config = dict(
    encoder_patch_size=[2, 2],
    decoder_upsampling='nearest_conv',
    steps=7000,
)
Rows from block 6 of the encoder, named by matrix and row number. Rows with one number belong to one neuron. Each number is 50 + 15 x the weight over its row's rms, rounded and kept within 0 to 99. All counts start at 0. After the name is the row's rms in percent of the matrix's.
# fc1: MLP up (encoder.blocks.6.mlp.fc1.weight, 960x160), inputs 0-79
# fc2: MLP down (encoder.blocks.6.mlp.fc2.weight, 160x960, transposed), outputs 0-79
fc1.389 128:59 62 74 43 63 54 40 62 37 43 54 58 19 72 70 62 40 63 46 64 16 33 54 23 66 67 57 44 55 40 76 49 45 49 36 64 52 17 44 50 48 67 69 52 39 35 63 49 61 40 58 26 58 36 51 42 48 59 49 63 53 38 25 47 56 42 29 28 35 21 43 46 24 54 40 33 69 49 65 33
fc2.389 132:41 26 27 50 35 36 66 35 66 44 43 44 77 40 23 43 53 36 46 36 85 73 36 74 36 31 39 58 41 63 32 47 50 43 62 40 42 80 51 48 57 42 25 39 60 53 39 55 52 63 44 75 48 65 45 55 39 52 46 25 51 60 70 43 40 65 72 75 62 75 49 48 64 52 57 56 38 49 36 63
fc1.390 160:00 32 76 37 53 59 51 54 68 54 48 65 46 37 65 40 30 63 65 52 52 43 56 65 76 62 70 36 39 53 60 44 53 59 58 49 46 39 44 40 60 50 57 69 23 60 54 46 46 62 69 59 60 27 47 74 53 59 57 51 69 55 66 49 60 38 54 46 88 57 43 22 42 44 55 64 66 30 53 58
fc2.390 168:04 30 73 29 55 65 44 49 64 50 54 65 51 49 59 40 34 65 69 47 50 45 61 66 73 67 66 39 48 52 66 47 52 54 54 49 51 37 42 31 58 61 55 62 30 63 54 44 55 58 67 65 63 30 44 77 58 62 56 55 65 56 70 45 66 44 60 53 88 58 46 25 43 40 43 67 65 31 50 52
fc1.391 148:60 56 35 52 25 41 68 74 23 43 67 64 37 42 23 38 59 33 64 64 43 41 42 66 53 49 22 34 51 38 67 57 60 27 48 42 64 69 65 44 60 57 36 47 30 34 60 47 36 48 56 52 30 58 55 26 62 57 59 56 31 41 75 62 76 55 66 63 81 44 52 56 43 56 68 30 37 29 62 56
fc2.391 127:52 48 58 66 64 72 37 49 75 63 48 33 56 73 72 63 60 56 35 33 57 59 77 42 64 34 86 72 35 65 24 48 57 54 51 71 30 22 44 80 47 54 73 46 68 55 44 52 76 56 53 54 61 33 38 53 39 48 44 53 64 33 30 42 24 38 39 35 33 48 54 39 65 60 33 80 68 67 37 42
fc1.392 101:49 77 49 73 68 89 27 57 42 39 71 44 53 18 29 57 49 55 43 74 32 53 39 58 45 29 55 59 39 42 55 68 80 37 53 42 60 52 72 42 33 44 61 43 49 15 68 58 31 73 48 47 38 60 49 39 33 53 43 51 50 43 50 57 60 58 31 41 67 35 59 52 74 55 25 35 57 37 46 53
fc2.392 113:47 85 43 65 79 75 34 55 50 33 49 51 44 22 33 60 48 51 51 64 30 60 38 62 39 18 48 46 37 46 58 61 61 36 55 44 50 37 65 43 35 42 62 36 57 30 74 56 30 72 48 44 44 60 47 58 30 48 49 44 39 51 52 62 68 59 41 37 69 42 59 41 71 47 25 26 68 38 56 46
fc1.393 133:62 19 33 32 51 42 38 43 75 38 62 44 66 79 55 39 76 75 37 38 31 34 46 53 67 58 60 42 51 63 40 27 81 50 51 49 42 36 33 31 62 46 62 51 43 58 24 28 65 42 73 51 54 53 31 46 64 69 44 58 36 57 51 71 26 17 58 45 56 43 39 31 65 37 34 48 68 57 51 47
fc2.393 132:38 84 67 73 45 73 54 52 26 68 37 49 31 16 41 60 26 27 61 49 75 58 67 53 44 36 43 56 59 40 60 65 30 50 46 39 61 62 67 66 33 48 35 49 66 40 74 68 41 62 32 47 37 55 65 51 43 24 55 45 67 49 53 47 81 78 47 55 48 61 51 54 35 63 61 53 32 40 56 55
fc1.394 067:56 81 34 61 66 45 41 41 73 43 53 48 73 36 39 27 18 46 40 66 52 25 31 49 62 56 42 42 51 25 31 43 37 61 78 33 61 46 46 55 36 60 59 64 78 66 31 50 55 53 46 42 33 43 06 40 42 43 48 49 39 28 47 72 46 49 46 22 71 44 76 35 29 49 36 47 39 42 40 56
fc2.394 058:55 53 58 42 57 38 55 62 53 61 34 41 30 34 52 43 43 77 42 65 86 25 36 43 51 38 46 65 24 66 40 61 46 53 74 50 30 55 62 38 58 65 67 61 38 16 54 61 61 47 54 54 31 51 39 20 57 55 45 38 32 65 50 57 70 73 60 53 61 63 52 48 85 32 66 55 65 71 31 49
fc1.395 114:41 35 55 40 51 44 41 59 75 51 40 71 84 31 55 56 70 44 53 43 45 47 47 64 60 48 30 29 66 58 24 50 30 39 45 61 38 55 91 67 47 38 54 52 48 54 55 63 45 64 66 70 46 58 38 56 33 19 53 36 71 55 38 60 51 48 56 72 42 81 18 48 66 25 48 34 37 66 41 51
fc2.395 115:35 70 46 13 55 22 22 30 69 34 46 71 39 49 54 63 47 68 42 27 50 34 50 48 35 50 51 71 34 42 45 54 33 21 46 52 02 49 52 45 58 67 41 49 43 48 61 49 58 51 60 43 31 46 50 31 40 29 34 63 46 78 61 33 25 80 59 49 27 50 37 40 74 52 34 72 79 46 40 59
fc1.396 046:55 56 25 62 50 49 58 20 42 31 54 44 52 52 54 67 29 46 46 68 41 66 77 60 43 54 65 74 43 67 34 60 50 44 35 41 25 45 41 07 60 21 43 57 48 47 36 77 53 57 80 82 50 37 63 54 68 19 56 45 43 45 55 27 23 60 38 56 67 39 61 59 34 36 37 38 53 54 48 82
fc2.396 052:60 52 65 62 41 42 47 36 65 31 39 54 31 54 67 48 29 66 44 62 63 85 65 55 70 73 69 42 51 38 56 83 45 53 27 48 48 52 52 49 71 51 55 54 42 59 32 80 63 66 59 69 52 52 50 38 54 47 28 48 56 53 84 38 42 66 61 41 73 61 60 56 34 46 46 62 37 48 43 72
fc1.397 067:48 55 60 65 53 73 40 56 50 57 46 44 50 74 41 70 21 49 43 26 15 51 68 69 39 52 77 55 60 53 57 53 43 80 49 60 74 71 57 68 90 56 36 64 48 50 62 26 28 52 54 60 85 50 59 47 39 67 44 54 57 53 76 45 63 27 35 56 70 42 22 72 46 63 60 40 54 67 59 59
fc2.397 090:21 33 45 60 51 50 34 49 66 65 51 59 10 62 31 54 46 39 46 55 67 40 51 46 41 57 46 51 59 36 32 65 37 49 58 33 62 49 47 13 50 55 58 22 60 43 67 52 51 50 46 44 44 06 79 56 46 68 50 54 26 67 62 31 79 69 72 47 16 40 62 52 29 36 57 62 57 47 30 34
fc1.398 113:31 40 63 35 51 26 34 56 41 70 54 53 70 40 44 44 48 44 50 46 73 62 52 61 67 23 18 53 62 55 60 49 50 53 36 39 43 36 52 22 43 59 38 63 39 61 54 67 46 81 51 31 64 36 22 36 51 60 62 29 27 64 73 42 39 28 31 49 44 39 33 48 27 54 46 65 45 57 37 24
fc2.398 118:44 26 65 36 51 28 32 57 39 66 57 44 74 47 43 28 49 42 57 58 70 60 52 57 83 29 07 53 63 57 59 54 55 57 39 42 53 37 51 29 37 62 42 54 45 68 46 68 45 72 50 45 54 32 23 44 44 64 63 43 19 75 73 46 41 19 23 53 41 38 34 52 22 47 49 51 36 52 36 37
fc1.399 154:74 19 65 47 40 64 25 55 73 39 16 45 36 42 71 35 37 51 44 28 61 63 11 33 51 56 58 50 45 41 37 34 58 34 69 34 63 50 67 56 91 28 79 60 54 54 56 46 22 45 52 21 48 34 63 53 62 52 48 34 40 40 33 20 39 76 64 53 78 60 50 51 41 47 60 44 50 47 65 59
fc2.399 157:26 73 34 53 56 33 80 44 19 61 80 51 56 50 35 67 64 50 62 65 33 36 93 59 44 45 42 47 53 49 61 66 31 55 35 61 29 56 23 45 05 77 15 44 34 50 38 61 70 57 38 71 38 64 36 52 30 44 53 68 62 63 63 78 65 30 34 44 29 42 52 52 63 47 42 51 55 57 34 42
fc1.400 055:35 54 70 46 46 47 36 60 55 48 64 71 51 54 53 69 61 39 56 51 70 32 53 70 33 55 34 29 71 63 75 74 36 54 37 63 45 61 19 26 29 69 55 51 64 58 40 22 86 13 36 72 54 31 43 34 82 54 19 51 34 57 55 59 63 23 33 55 32 51 54 62 60 39 51 39 86 65 39 40
fc2.400 068:59 40 37 56 53 45 69 56 38 50 24 31 60 42 50 28 43 44 57 63 24 60 47 18 58 43 54 60 40 10 44 49 72 59 60 45 50 61 72 57 82 39 43 43 29 61 60 62 28 77 48 43 38 85 40 45 53 41 87 67 68 38 54 50 57 64 75 53 99 59 52 36 60 39 59 63 11 47 51 43
fc1.401 055:64 47 52 52 52 45 20 75 54 37 55 50 41 10 56 56 55 62 45 73 62 79 51 33 60 74 27 45 47 50 32 30 34 63 55 37 30 25 61 62 38 36 44 28 68 41 58 71 78 59 27 81 29 38 44 59 43 59 29 86 44 44 23 58 34 59 66 64 47 60 64 27 41 46 65 49 38 42 68 51
fc2.401 066:50 29 26 80 79 72 23 38 46 55 37 49 18 23 43 52 44 56 42 53 72 47 45 35 52 56 39 51 60 62 28 35 37 39 51 49 28 38 49 49 68 33 35 17 55 29 40 64 63 55 23 42 30 53 42 56 58 51 34 59 34 32 31 62 52 46 70 33 38 59 47 04 44 61 33 45 46 45 51 47
fc1.402 098:42 39 78 42 33 40 66 58 65 70 43 32 15 45 53 52 31 55 47 23 40 63 19 26 56 36 40 29 37 73 32 57 40 58 56 57 40 72 33 57 34 49 60 62 58 51 50 55 43 47 47 39 39 52 34 55 57 80 50 73 44 43 42 75 46 68 27 57 40 49 26 42 24 34 39 26 90 53 93 57
fc2.402 090:52 53 28 66 68 53 39 40 45 30 56 84 88 59 22 39 67 56 39 63 51 30 62 67 40 63 65 63 76 38 85 40 65 45 48 62 61 21 59 45 52 50 51 43 49 55 48 45 56 65 44 61 65 58 61 44 21 10 42 44 69 70 57 56 38 27 67 47 65 34 64 46 63 60 55 53 22 39 27 41
fc1.403 100:83 37 53 57 52 61 72 55 38 47 32 68 29 51 38 48 49 30 49 80 58 48 65 56 44 64 40 67 60 57 59 36 70 43 55 18 52 27 66 54 53 58 48 47 48 52 37 61 33 45 38 58 61 67 55 65 13 48 55 22 73 50 34 40 48 19 84 65 16 51 28 08 56 64 55 72 63 76 40 43
fc2.403 109:33 54 43 38 26 50 43 41 58 50 53 14 66 48 64 46 54 54 59 30 43 48 31 39 68 31 65 37 39 44 32 62 32 51 38 82 38 78 35 54 43 36 34 60 51 41 57 39 74 46 54 49 31 30 46 34 67 38 45 68 37 28 60 60 51 93 14 34 66 29 69 63 41 30 61 27 38 25 44 68
fc1.404 136:55 48 34 53 54 70 38 39 47 35 75 55 53 35 29 31 71 44 49 58 59 35 50 60 43 38 51 53 65 80 51 46 59 53 46 60 33 50 01 51 64 30 57 31 39 44 59 53 44 73 32 60 32 72 20 48 66 62 25 50 34 48 54 45 76 59 35 44 59 43 59 56 58 22 75 39 65 72 39 48
fc2.404 127:30 52 63 37 39 30 49 38 58 41 25 31 42 53 50 58 36 68 53 46 42 73 48 31 60 59 40 54 27 29 43 45 50 23 60 38 71 53 83 47 23 58 49 71 37 50 49 40 65 49 65 30 64 36 83 39 45 42 57 53 43 50 53 38 27 47 61 62 32 60 47 41 52 64 30 67 55 41 70 51
fc1.405 194:34 35 61 50 39 41 63 70 59 24 73 51 51 48 11 50 51 65 59 57 24 40 48 38 40 46 45 56 48 37 67 71 26 37 34 55 37 71 47 36 26 63 69 56 38 48 44 66 69 41 27 32 61 78 61 42 79 51 61 41 34 33 61 30 46 39 35 31 35 51 67 62 48 63 43 57 57 78 60 62
fc2.405 176:27 33 60 49 39 40 59 70 55 35 67 60 55 40 15 54 39 63 60 70 20 42 49 34 41 50 51 46 44 30 71 66 30 39 32 57 44 67 54 28 31 55 60 58 35 57 46 65 68 38 32 25 66 74 64 42 74 55 66 37 27 33 63 34 45 40 41 29 38 50 68 59 41 49 37 54 52 86 54 60
fc1.406 090:45 63 40 55 31 25 38 53 23 21 44 50 42 62 28 72 69 71 75 37 69 22 39 66 63 47 59 46 37 42 44 49 36 42 73 53 57 31 45 44 52 69 60 33 61 53 42 48 75 41 25 51 78 35 16 61 42 42 44 48 74 52 56 38 35 42 67 56 59 55 62 61 65 40 57 56 76 62 47 41
fc2.406 081:44 48 70 70 35 34 51 62 55 21 43 55 53 68 30 77 64 57 67 47 55 32 23 53 44 53 41 50 30 72 41 28 49 03 81 34 64 25 55 51 53 76 62 45 59 68 54 66 75 49 31 68 68 37 12 74 32 35 35 39 62 56 47 28 35 62 34 61 45 51 41 67 48 50 46 52 72 49 76 56
fc1.407 045:41 63 36 54 53 45 54 42 50 42 59 25 50 37 46 72 52 58 60 58 75 26 59 46 47 64 52 54 56 36 68 51 70 61 39 60 33 14 44 73 50 50 55 72 26 41 52 38 52 49 31 57 13 38 66 55 41 58 49 57 55 55 47 33 37 44 41 48 59 38 68 62 48 50 99 53 42 39 51 74
fc2.407 042:52 43 47 57 43 45 43 27 52 54 41 40 45 70 47 63 63 59 23 59 20 60 35 28 51 43 42 72 37 68 29 78 22 49 57 57 22 87 47 23 55 65 58 48 29 54 59 57 41 28 65 45 43 36 55 45 58 37 72 51 46 69 18 66 44 61 54 32 47 38 22 67 77 40 36 41 59 52 58 40
fc1.408 148:51 54 38 46 36 20 60 31 34 66 43 80 58 54 41 56 44 61 05 46 58 40 62 75 70 54 54 51 60 42 51 56 37 52 22 80 41 37 47 64 59 55 54 44 72 77 54 46 40 64 39 75 34 32 31 65 17 50 77 55 65 59 52 31 53 82 65 46 52 45 46 47 53 52 50 49 41 52 49 45
fc2.408 126:51 38 59 43 62 97 47 80 54 32 68 42 30 29 44 33 57 36 75 43 67 47 38 61 30 47 23 63 27 61 62 35 59 47 84 30 63 54 41 33 48 43 45 27 27 44 80 47 61 29 57 37 70 69 62 34 91 50 31 45 37 28 44 57 55 40 43 41 31 58 41 65 46 57 47 62 74 29 37 38
fc1.409 120:35 25 32 56 67 58 53 59 55 30 34 52 62 61 30 55 26 85 59 68 80 65 53 28 56 81 40 41 38 52 55 57 43 54 40 49 62 37 16 44 50 61 34 34 27 38 38 53 64 71 09 41 76 55 35 76 88 44 46 35 54 65 74 57 24 25 44 63 69 41 61 69 60 48 35 57 81 61 52 41
fc2.409 122:75 82 58 31 31 36 49 51 38 52 55 52 53 45 76 45 70 13 46 47 33 39 60 64 34 11 53 58 64 53 50 45 54 63 70 49 45 63 77 45 39 51 72 58 84 63 67 56 22 16 76 73 42 42 53 29 17 66 51 65 39 35 31 40 66 70 65 25 37 44 46 41 30 50 60 28 25 34 48 65
fc1.410 099:67 59 77 07 43 64 54 56 40 50 30 55 49 40 76 51 61 47 67 17 42 66 19 52 51 50 59 83 52 63 57 51 67 64 26 44 56 43 54 71 30 81 26 31 32 30 35 51 49 53 60 49 50 47 46 56 33 49 64 47 53 55 36 67 37 18 58 56 51 32 48 69 89 42 46 42 45 71 39 58
fc2.410 090:55 67 65 21 39 67 43 52 40 54 45 51 56 50 59 65 50 49 60 29 41 63 21 59 35 46 70 75 57 78 62 47 52 51 32 34 55 35 53 53 35 74 25 30 48 20 59 42 54 51 40 45 38 57 48 51 44 39 73 50 60 59 40 74 37 36 49 63 50 35 53 59 57 26 44 41 08 64 50 49
fc1.411 056:42 38 71 58 61 57 52 27 62 38 12 34 13 45 36 30 60 34 52 68 61 71 45 25 48 46 27 48 56 20 30 42 53 20 25 42 28 56 66 33 55 49 39 41 43 37 08 65 42 17 67 59 50 72 44 06 55 37 75 45 50 28 44 53 37 59 41 62 36 63 57 29 58 37 20 31 35 43 57 44
fc2.411 066:41 63 40 48 42 38 57 70 48 70 72 46 96 64 69 55 54 54 56 36 14 26 44 52 66 65 65 44 38 46 71 73 34 65 64 60 70 44 36 49 41 46 62 67 36 61 84 42 69 56 46 47 50 28 50 80 28 64 31 50 64 54 62 46 55 69 61 52 91 46 70 41 60 57 45 61 56 44 62 54
fc1.412 059:41 61 58 56 49 62 20 46 42 42 66 74 20 76 28 77 42 48 46 62 44 59 31 54 39 55 44 30 97 72 52 32 46 80 59 59 41 60 24 26 66 45 68 63 56 38 64 33 38 53 46 76 49 35 60 22 60 59 59 44 31 81 33 33 58 62 48 53 33 31 42 37 41 53 34 74 49 41 52 47
fc2.412 055:44 65 43 49 63 69 49 61 41 58 48 54 36 58 27 54 52 66 66 32 51 71 55 71 41 61 42 37 61 39 59 69 44 43 85 58 55 57 39 51 67 47 68 43 40 47 61 60 45 46 21 71 34 51 96 39 66 35 67 33 48 47 22 48 53 29 68 52 55 30 50 59 60 56 56 70 43 33 87 44
fc1.413 072:66 47 66 13 58 48 63 69 64 51 63 54 52 48 19 58 51 61 46 32 38 70 52 27 32 41 30 60 60 68 56 70 46 43 52 65 55 48 84 58 20 44 49 50 64 48 65 52 48 50 17 59 51 59 53 52 39 26 70 43 80 54 56 32 53 35 72 38 50 62 58 35 34 65 40 69 50 58 60 57
fc2.413 099:71 39 50 69 88 69 71 76 68 49 40 55 74 72 48 43 59 33 37 69 45 60 50 38 43 38 66 39 48 18 46 72 63 59 68 40 74 56 48 51 51 83 45 30 52 45 57 60 35 52 50 50 56 47 37 42 51 37 53 64 60 34 47 40 35 39 41 69 51 83 46 58 56 25 60 57 51 99 38 25
fc1.414 070:50 59 52 34 32 29 52 46 43 37 65 38 68 57 26 29 61 58 56 73 32 27 61 28 61 48 59 19 55 62 31 69 54 38 72 19 60 57 44 63 51 58 39 41 02 50 49 39 59 49 55 14 42 47 63 83 17 33 56 51 32 48 46 64 44 53 52 42 37 26 44 24 33 50 59 41 60 39 10 59
fc2.414 065:53 56 50 40 15 42 60 48 46 49 75 61 16 48 52 52 32 69 56 79 53 48 40 54 54 46 58 30 60 50 40 61 48 37 82 32 55 72 47 56 39 46 39 52 01 66 52 62 50 53 47 28 37 44 45 63 39 48 68 67 32 39 36 48 79 36 46 33 52 29 73 56 80 42 37 39 49 65 21 32
fc1.415 085:67 35 41 51 43 45 48 52 32 37 49 46 51 38 40 32 58 08 52 44 57 43 40 64 50 52 58 47 45 38 62 57 62 40 09 65 57 67 58 45 77 55 35 47 75 48 30 39 37 32 55 58 62 49 39 55 37 39 56 86 73 43 56 58 31 34 34 51 47 43 52 50 27 50 51 52 66 49 37 58
fc2.415 088:35 63 39 30 45 26 34 72 46 42 55 40 53 56 57 56 51 48 39 45 51 38 41 28 40 51 46 51 65 54 38 29 69 68 47 55 66 58 33 71 41 51 57 57 31 56 60 48 40 65 31 31 46 24 24 49 53 54 48 41 94 17 65 33 30 21 44 63 65 48 52 54 68 66 53 57 16 47 40 18
fc1.416 112:50 31 64 54 35 71 42 61 55 70 61 52 57 29 30 54 52 65 51 52 29 54 73 50 59 51 64 50 59 31 75 44 65 57 45 41 44 47 61 75 60 39 56 60 44 41 19 29 59 48 52 33 54 67 59 64 41 72 64 50 56 64 70 53 51 56 44 28 61 45 65 64 56 74 24 45 53 52 43 49
fc2.416 130:47 58 33 51 70 39 60 25 36 47 28 62 60 60 76 56 58 48 40 43 62 40 47 27 42 46 31 47 38 60 30 65 36 63 71 62 54 48 45 31 34 63 60 23 49 51 80 58 42 53 46 74 58 45 47 29 60 26 43 44 50 39 49 52 37 53 58 74 25 64 42 50 44 09 74 56 29 55 47 43
fc1.417 058:47 37 48 32 38 46 26 52 56 40 65 49 70 29 67 46 38 38 51 43 57 58 24 49 56 64 65 15 49 49 38 47 63 50 47 50 45 48 51 58 39 28 49 53 61 55 43 55 76 77 80 44 43 25 70 54 57 80 53 52 73 73 52 62 65 43 52 67 42 49 34 43 64 70 75 47 57 54 59 54
fc2.417 052:36 58 62 63 53 60 69 38 43 53 52 85 62 51 24 61 53 40 55 69 42 52 57 40 35 31 58 66 46 39 53 33 36 55 62 71 58 44 40 50 56 70 74 39 27 44 45 27 34 47 47 69 43 59 22 40 35 49 67 55 33 26 52 46 34 59 60 38 61 32 49 35 65 47 38 62 51 60 43 68
fc1.418 057:76 63 42 30 49 60 54 39 51 50 44 57 83 46 59 41 58 50 40 85 51 41 33 49 46 67 18 66 43 50 45 30 58 55 39 37 84 21 26 39 56 53 68 37 40 28 24 67 30 56 30 93 74 43 36 49 54 47 31 48 42 38 30 23 68 52 39 47 48 49 38 53 49 43 67 60 61 55 48 67
fc2.418 063:77 52 44 85 48 58 45 18 29 54 42 25 76 76 37 43 67 52 44 65 69 40 55 49 69 33 42 57 34 55 54 32 82 48 46 40 62 57 61 89 61 61 38 61 51 40 74 43 38 69 53 77 69 59 55 60 73 66 83 72 42 56 45 63 89 35 45 41 27 24 47 74 68 35 54 72 34 35 78 44
fc1.419 073:54 37 32 22 45 74 62 63 34 40 41 62 35 67 37 29 68 66 65 29 53 33 47 57 54 53 39 42 24 52 52 40 64 18 60 39 29 36 47 64 52 44 47 65 56 24 59 42 42 36 51 42 72 65 37 50 54 73 58 42 48 50 38 48 37 38 53 39 69 57 36 48 44 33 49 53 38 49 44 49
fc2.419 072:73 60 47 70 73 02 30 57 72 49 69 35 65 64 66 45 58 46 63 53 50 51 79 40 55 29 44 51 32 40 40 65 48 29 62 81 56 26 22 54 46 58 39 53 31 53 39 26 43 38 51 26 22 56 57 31 72 58 53 44 42 44 69 37 67 46 61 47 36 64 38 53 80 53 46 50 45 52 54 40
fc1.420 049:46 42 20 64 37 51 71 46 63 31 59 37 37 44 41 73 54 80 70 54 32 40 43 51 70 67 51 23 39 53 37 78 52 50 39 40 69 60 68 43 28 38 47 42 76 51 41 60 57 59 76 44 67 58 58 54 63 46 57 38 24 52 07 54 62 39 48 58 58 31 54 33 47 56 44 54 45 33 63 54
fc2.420 044:33 48 51 13 62 61 36 35 46 35 56 47 60 83 38 32 48 60 46 55 74 51 67 40 30 56 44 31 31 30 61 30 71 51 47 53 26 56 49 33 38 39 32 51 46 44 39 33 71 47 41 16 46 50 33 40 31 38 64 57 63 51 50 61 42 25 37 32 84 59 34 43 18 50 70 54 81 39 54 65
fc1.421 065:64 41 27 51 38 60 81 40 53 69 45 52 55 51 65 69 20 50 31 54 56 85 55 47 32 74 52 34 59 36 33 48 59 46 40 39 30 33 88 54 67 54 37 49 36 27 31 27 52 65 71 72 41 74 36 44 44 41 29 48 08 63 44 17 42 54 29 32 67 22 40 77 43 79 43 75 51 74 57 35
fc2.421 060:27 32 60 38 38 47 29 55 75 39 59 44 37 68 59 39 48 68 38 71 49 80 39 73 47 67 51 46 37 08 60 45 36 37 18 74 50 18 61 26 44 50 29 59 54 53 56 35 55 63 69 43 41 69 54 61 67 41 25 65 37 54 35 46 25 50 39 30 61 39 56 23 33 50 31 61 74 43 56 75
fc1.422 109:38 58 56 27 50 58 77 52 43 39 49 68 37 70 36 36 53 50 88 35 32 42 42 47 69 28 54 59 62 80 58 21 38 55 37 37 63 54 34 52 69 22 78 66 37 51 58 46 44 28 53 44 63 32 76 54 49 46 62 31 45 53 59 55 41 55 69 47 31 40 54 41 28 30 71 30 47 53 38 36
fc2.422 112:64 28 52 56 47 48 29 38 61 45 57 36 48 43 65 68 47 48 20 58 71 58 72 62 39 76 36 31 36 31 33 74 51 36 68 60 41 48 71 32 35 69 20 35 58 55 59 51 42 70 51 66 39 64 33 58 49 37 42 71 69 50 43 39 72 43 36 51 64 61 46 43 78 66 43 55 37 51 55 70
fc1.423 144:72 45 53 41 59 59 59 60 64 67 57 50 27 34 54 45 74 58 53 61 70 53 57 40 72 24 83 44 52 26 29 39 29 65 54 64 41 54 49 44 60 44 73 52 11 45 49 59 62 42 55 31 61 37 53 54 93 62 41 71 38 49 42 64 51 34 63 33 28 45 49 50 67 46 66 67 37 44 24 34
fc2.423 135:76 41 35 35 30 73 53 41 67 82 74 57 17 44 56 36 60 70 53 62 59 36 47 40 74 48 89 64 53 30 50 47 36 52 41 67 56 54 40 56 55 32 64 41 28 56 37 78 53 52 51 40 50 44 62 45 74 63 47 48 38 37 50 73 49 29 59 68 43 36 65 45 69 23 77 62 40 42 25 32
fc1.424 084:31 53 42 46 30 55 71 24 68 59 34 55 73 33 70 54 49 47 36 50 22 58 50 50 30 58 48 43 48 43 44 44 59 33 46 68 68 22 74 89 38 43 63 38 35 44 29 72 66 57 42 61 39 56 67 65 57 48 63 48 91 48 59 49 56 73 41 39 64 55 28 66 32 44 30 23 39 84 75 62
fc2.424 089:36 54 53 47 56 54 64 49 36 74 26 66 51 51 44 61 67 60 68 55 29 77 28 58 39 61 48 27 39 41 59 61 58 51 54 63 68 65 69 46 52 59 76 41 46 58 45 69 51 39 45 52 41 49 60 60 43 22 47 34 75 48 51 57 61 77 52 64 41 36 58 89 37 31 52 00 12 73 75 48
fc1.425 038:48 61 56 38 38 38 54 61 45 52 34 38 60 65 68 66 44 42 28 58 40 26 44 67 63 49 49 42 26 55 81 63 63 71 40 27 56 41 51 04 79 35 58 62 47 59 44 63 44 85 69 57 42 42 44 62 57 53 55 37 33 28 19 44 48 34 64 62 48 51 95 26 64 61 58 77 76 44 57 34
fc2.425 050:40 52 40 60 43 32 23 63 58 73 37 51 69 51 43 50 59 51 52 62 54 53 52 60 37 63 25 45 49 74 40 45 78 53 44 52 53 66 58 60 59 42 27 38 68 54 63 44 53 65 20 53 38 64 50 36 56 40 68 64 66 59 55 63 57 79 57 22 47 71 30 36 81 40 44 20 42 64 59 49
fc1.426 108:71 30 53 28 47 27 55 49 46 41 68 39 37 58 52 44 52 61 39 26 55 64 55 31 52 65 72 45 48 63 67 65 38 47 53 37 50 57 32 34 39 44 48 41 55 40 55 63 69 51 45 31 65 62 55 30 36 47 48 53 60 59 34 52 34 61 44 53 57 66 45 50 51 29 81 53 29 63 39 38
fc2.426 104:67 36 59 36 50 26 74 54 49 53 81 38 51 63 59 50 50 65 42 38 55 66 50 36 45 61 72 44 51 59 70 62 38 47 66 40 49 62 26 40 37 50 64 36 58 39 57 61 75 65 51 43 75 63 61 24 33 36 61 51 57 65 45 53 56 50 44 51 76 63 46 50 45 33 67 51 35 64 49 40
fc1.427 104:57 77 19 38 52 47 81 58 52 39 39 49 63 53 49 61 56 73 49 58 55 32 73 55 43 53 37 61 22 60 23 54 45 19 57 53 25 43 71 33 38 12 62 56 65 59 41 32 34 33 74 68 57 18 59 69 21 75 65 64 26 56 56 59 75 56 63 39 59 47 80 56 37 40 60 68 67 17 66 48
fc2.427 098:69 48 70 48 55 45 57 33 51 26 92 60 64 39 49 49 52 25 30 54 68 54 51 43 19 43 55 47 48 47 89 67 34 74 56 33 59 59 63 34 57 51 54 41 49 33 58 46 57 66 23 34 55 80 48 45 55 44 39 41 62 80 30 55 69 59 53 47 37 65 11 44 50 50 34 43 48 69 53 40
fc1.428 097:66 60 63 44 64 40 55 20 37 74 44 41 30 48 67 39 57 28 52 23 57 59 38 43 55 56 51 55 59 38 71 26 64 47 35 60 41 44 51 16 57 53 37 52 38 57 59 27 58 22 30 66 35 61 58 20 47 29 39 57 59 40 79 60 32 70 70 44 45 58 49 81 32 46 61 35 29 59 54 32
fc2.428 096:73 55 44 52 62 41 58 15 30 87 44 53 39 60 48 43 62 53 49 50 68 34 30 31 46 44 57 51 48 39 63 27 52 54 43 49 69 45 51 30 75 54 41 35 52 53 45 27 50 34 24 64 31 74 42 18 50 36 15 41 77 41 67 55 29 61 77 73 45 39 54 58 38 40 65 42 18 66 70 51
fc1.429 143:49 44 23 66 51 46 37 47 42 50 64 37 23 37 41 47 63 70 56 47 43 64 63 58 76 75 44 67 67 76 42 72 52 35 42 54 52 42 49 40 40 71 34 72 58 53 49 25 42 39 47 50 58 46 46 70 33 48 56 69 44 52 51 71 38 80 52 28 49 44 72 47 34 47 62 23 51 40 15 34
fc2.429 155:53 57 71 24 51 49 64 44 56 62 35 68 77 64 58 47 33 39 47 54 54 32 30 39 30 31 63 30 39 18 65 32 49 61 65 44 49 56 49 56 57 39 73 23 46 37 45 73 59 68 53 56 39 60 56 29 66 52 43 22 67 51 49 31 52 29 46 72 48 66 22 56 64 56 47 74 42 55 82 58
fc1.430 113:37 51 45 45 48 40 55 52 56 58 45 37 53 61 29 62 40 51 52 42 48 31 81 26 79 34 81 15 37 71 42 54 19 64 66 58 40 43 54 23 35 40 38 69 48 39 78 39 48 44 54 73 57 41 57 28 37 58 54 51 49 54 64 41 16 73 22 44 89 38 78 42 56 69 43 34 39 38 58 52
fc2.430 099:47 58 39 52 44 61 43 49 43 35 64 84 46 25 57 22 45 42 45 67 46 60 28 72 38 82 16 70 62 24 54 41 88 40 37 49 57 39 44 65 71 46 59 36 69 58 13 49 49 47 56 07 44 59 57 67 55 31 34 35 46 59 36 60 99 38 56 58 22 60 15 51 36 33 52 50 55 52 34 53
fc1.431 169:75 39 45 38 67 67 29 76 53 57 53 61 20 39 44 29 21 52 44 34 57 56 58 62 65 18 47 59 64 67 25 66 61 49 37 65 51 55 42 51 46 23 35 34 36 56 46 43 67 56 63 36 50 78 72 65 62 37 41 57 61 63 34 46 50 62 63 93 28 27 50 63 39 53 25 70 83 60 62 59
fc2.431 179:71 52 49 30 65 74 32 79 57 49 54 66 20 37 41 35 21 56 49 35 58 63 48 61 64 21 45 59 62 68 37 65 48 54 29 60 54 51 32 55 40 30 39 37 39 69 47 40 57 67 65 36 48 78 69 62 54 47 42 70 63 68 35 47 53 65 67 80 23 25 53 64 40 65 22 78 81 61 65 64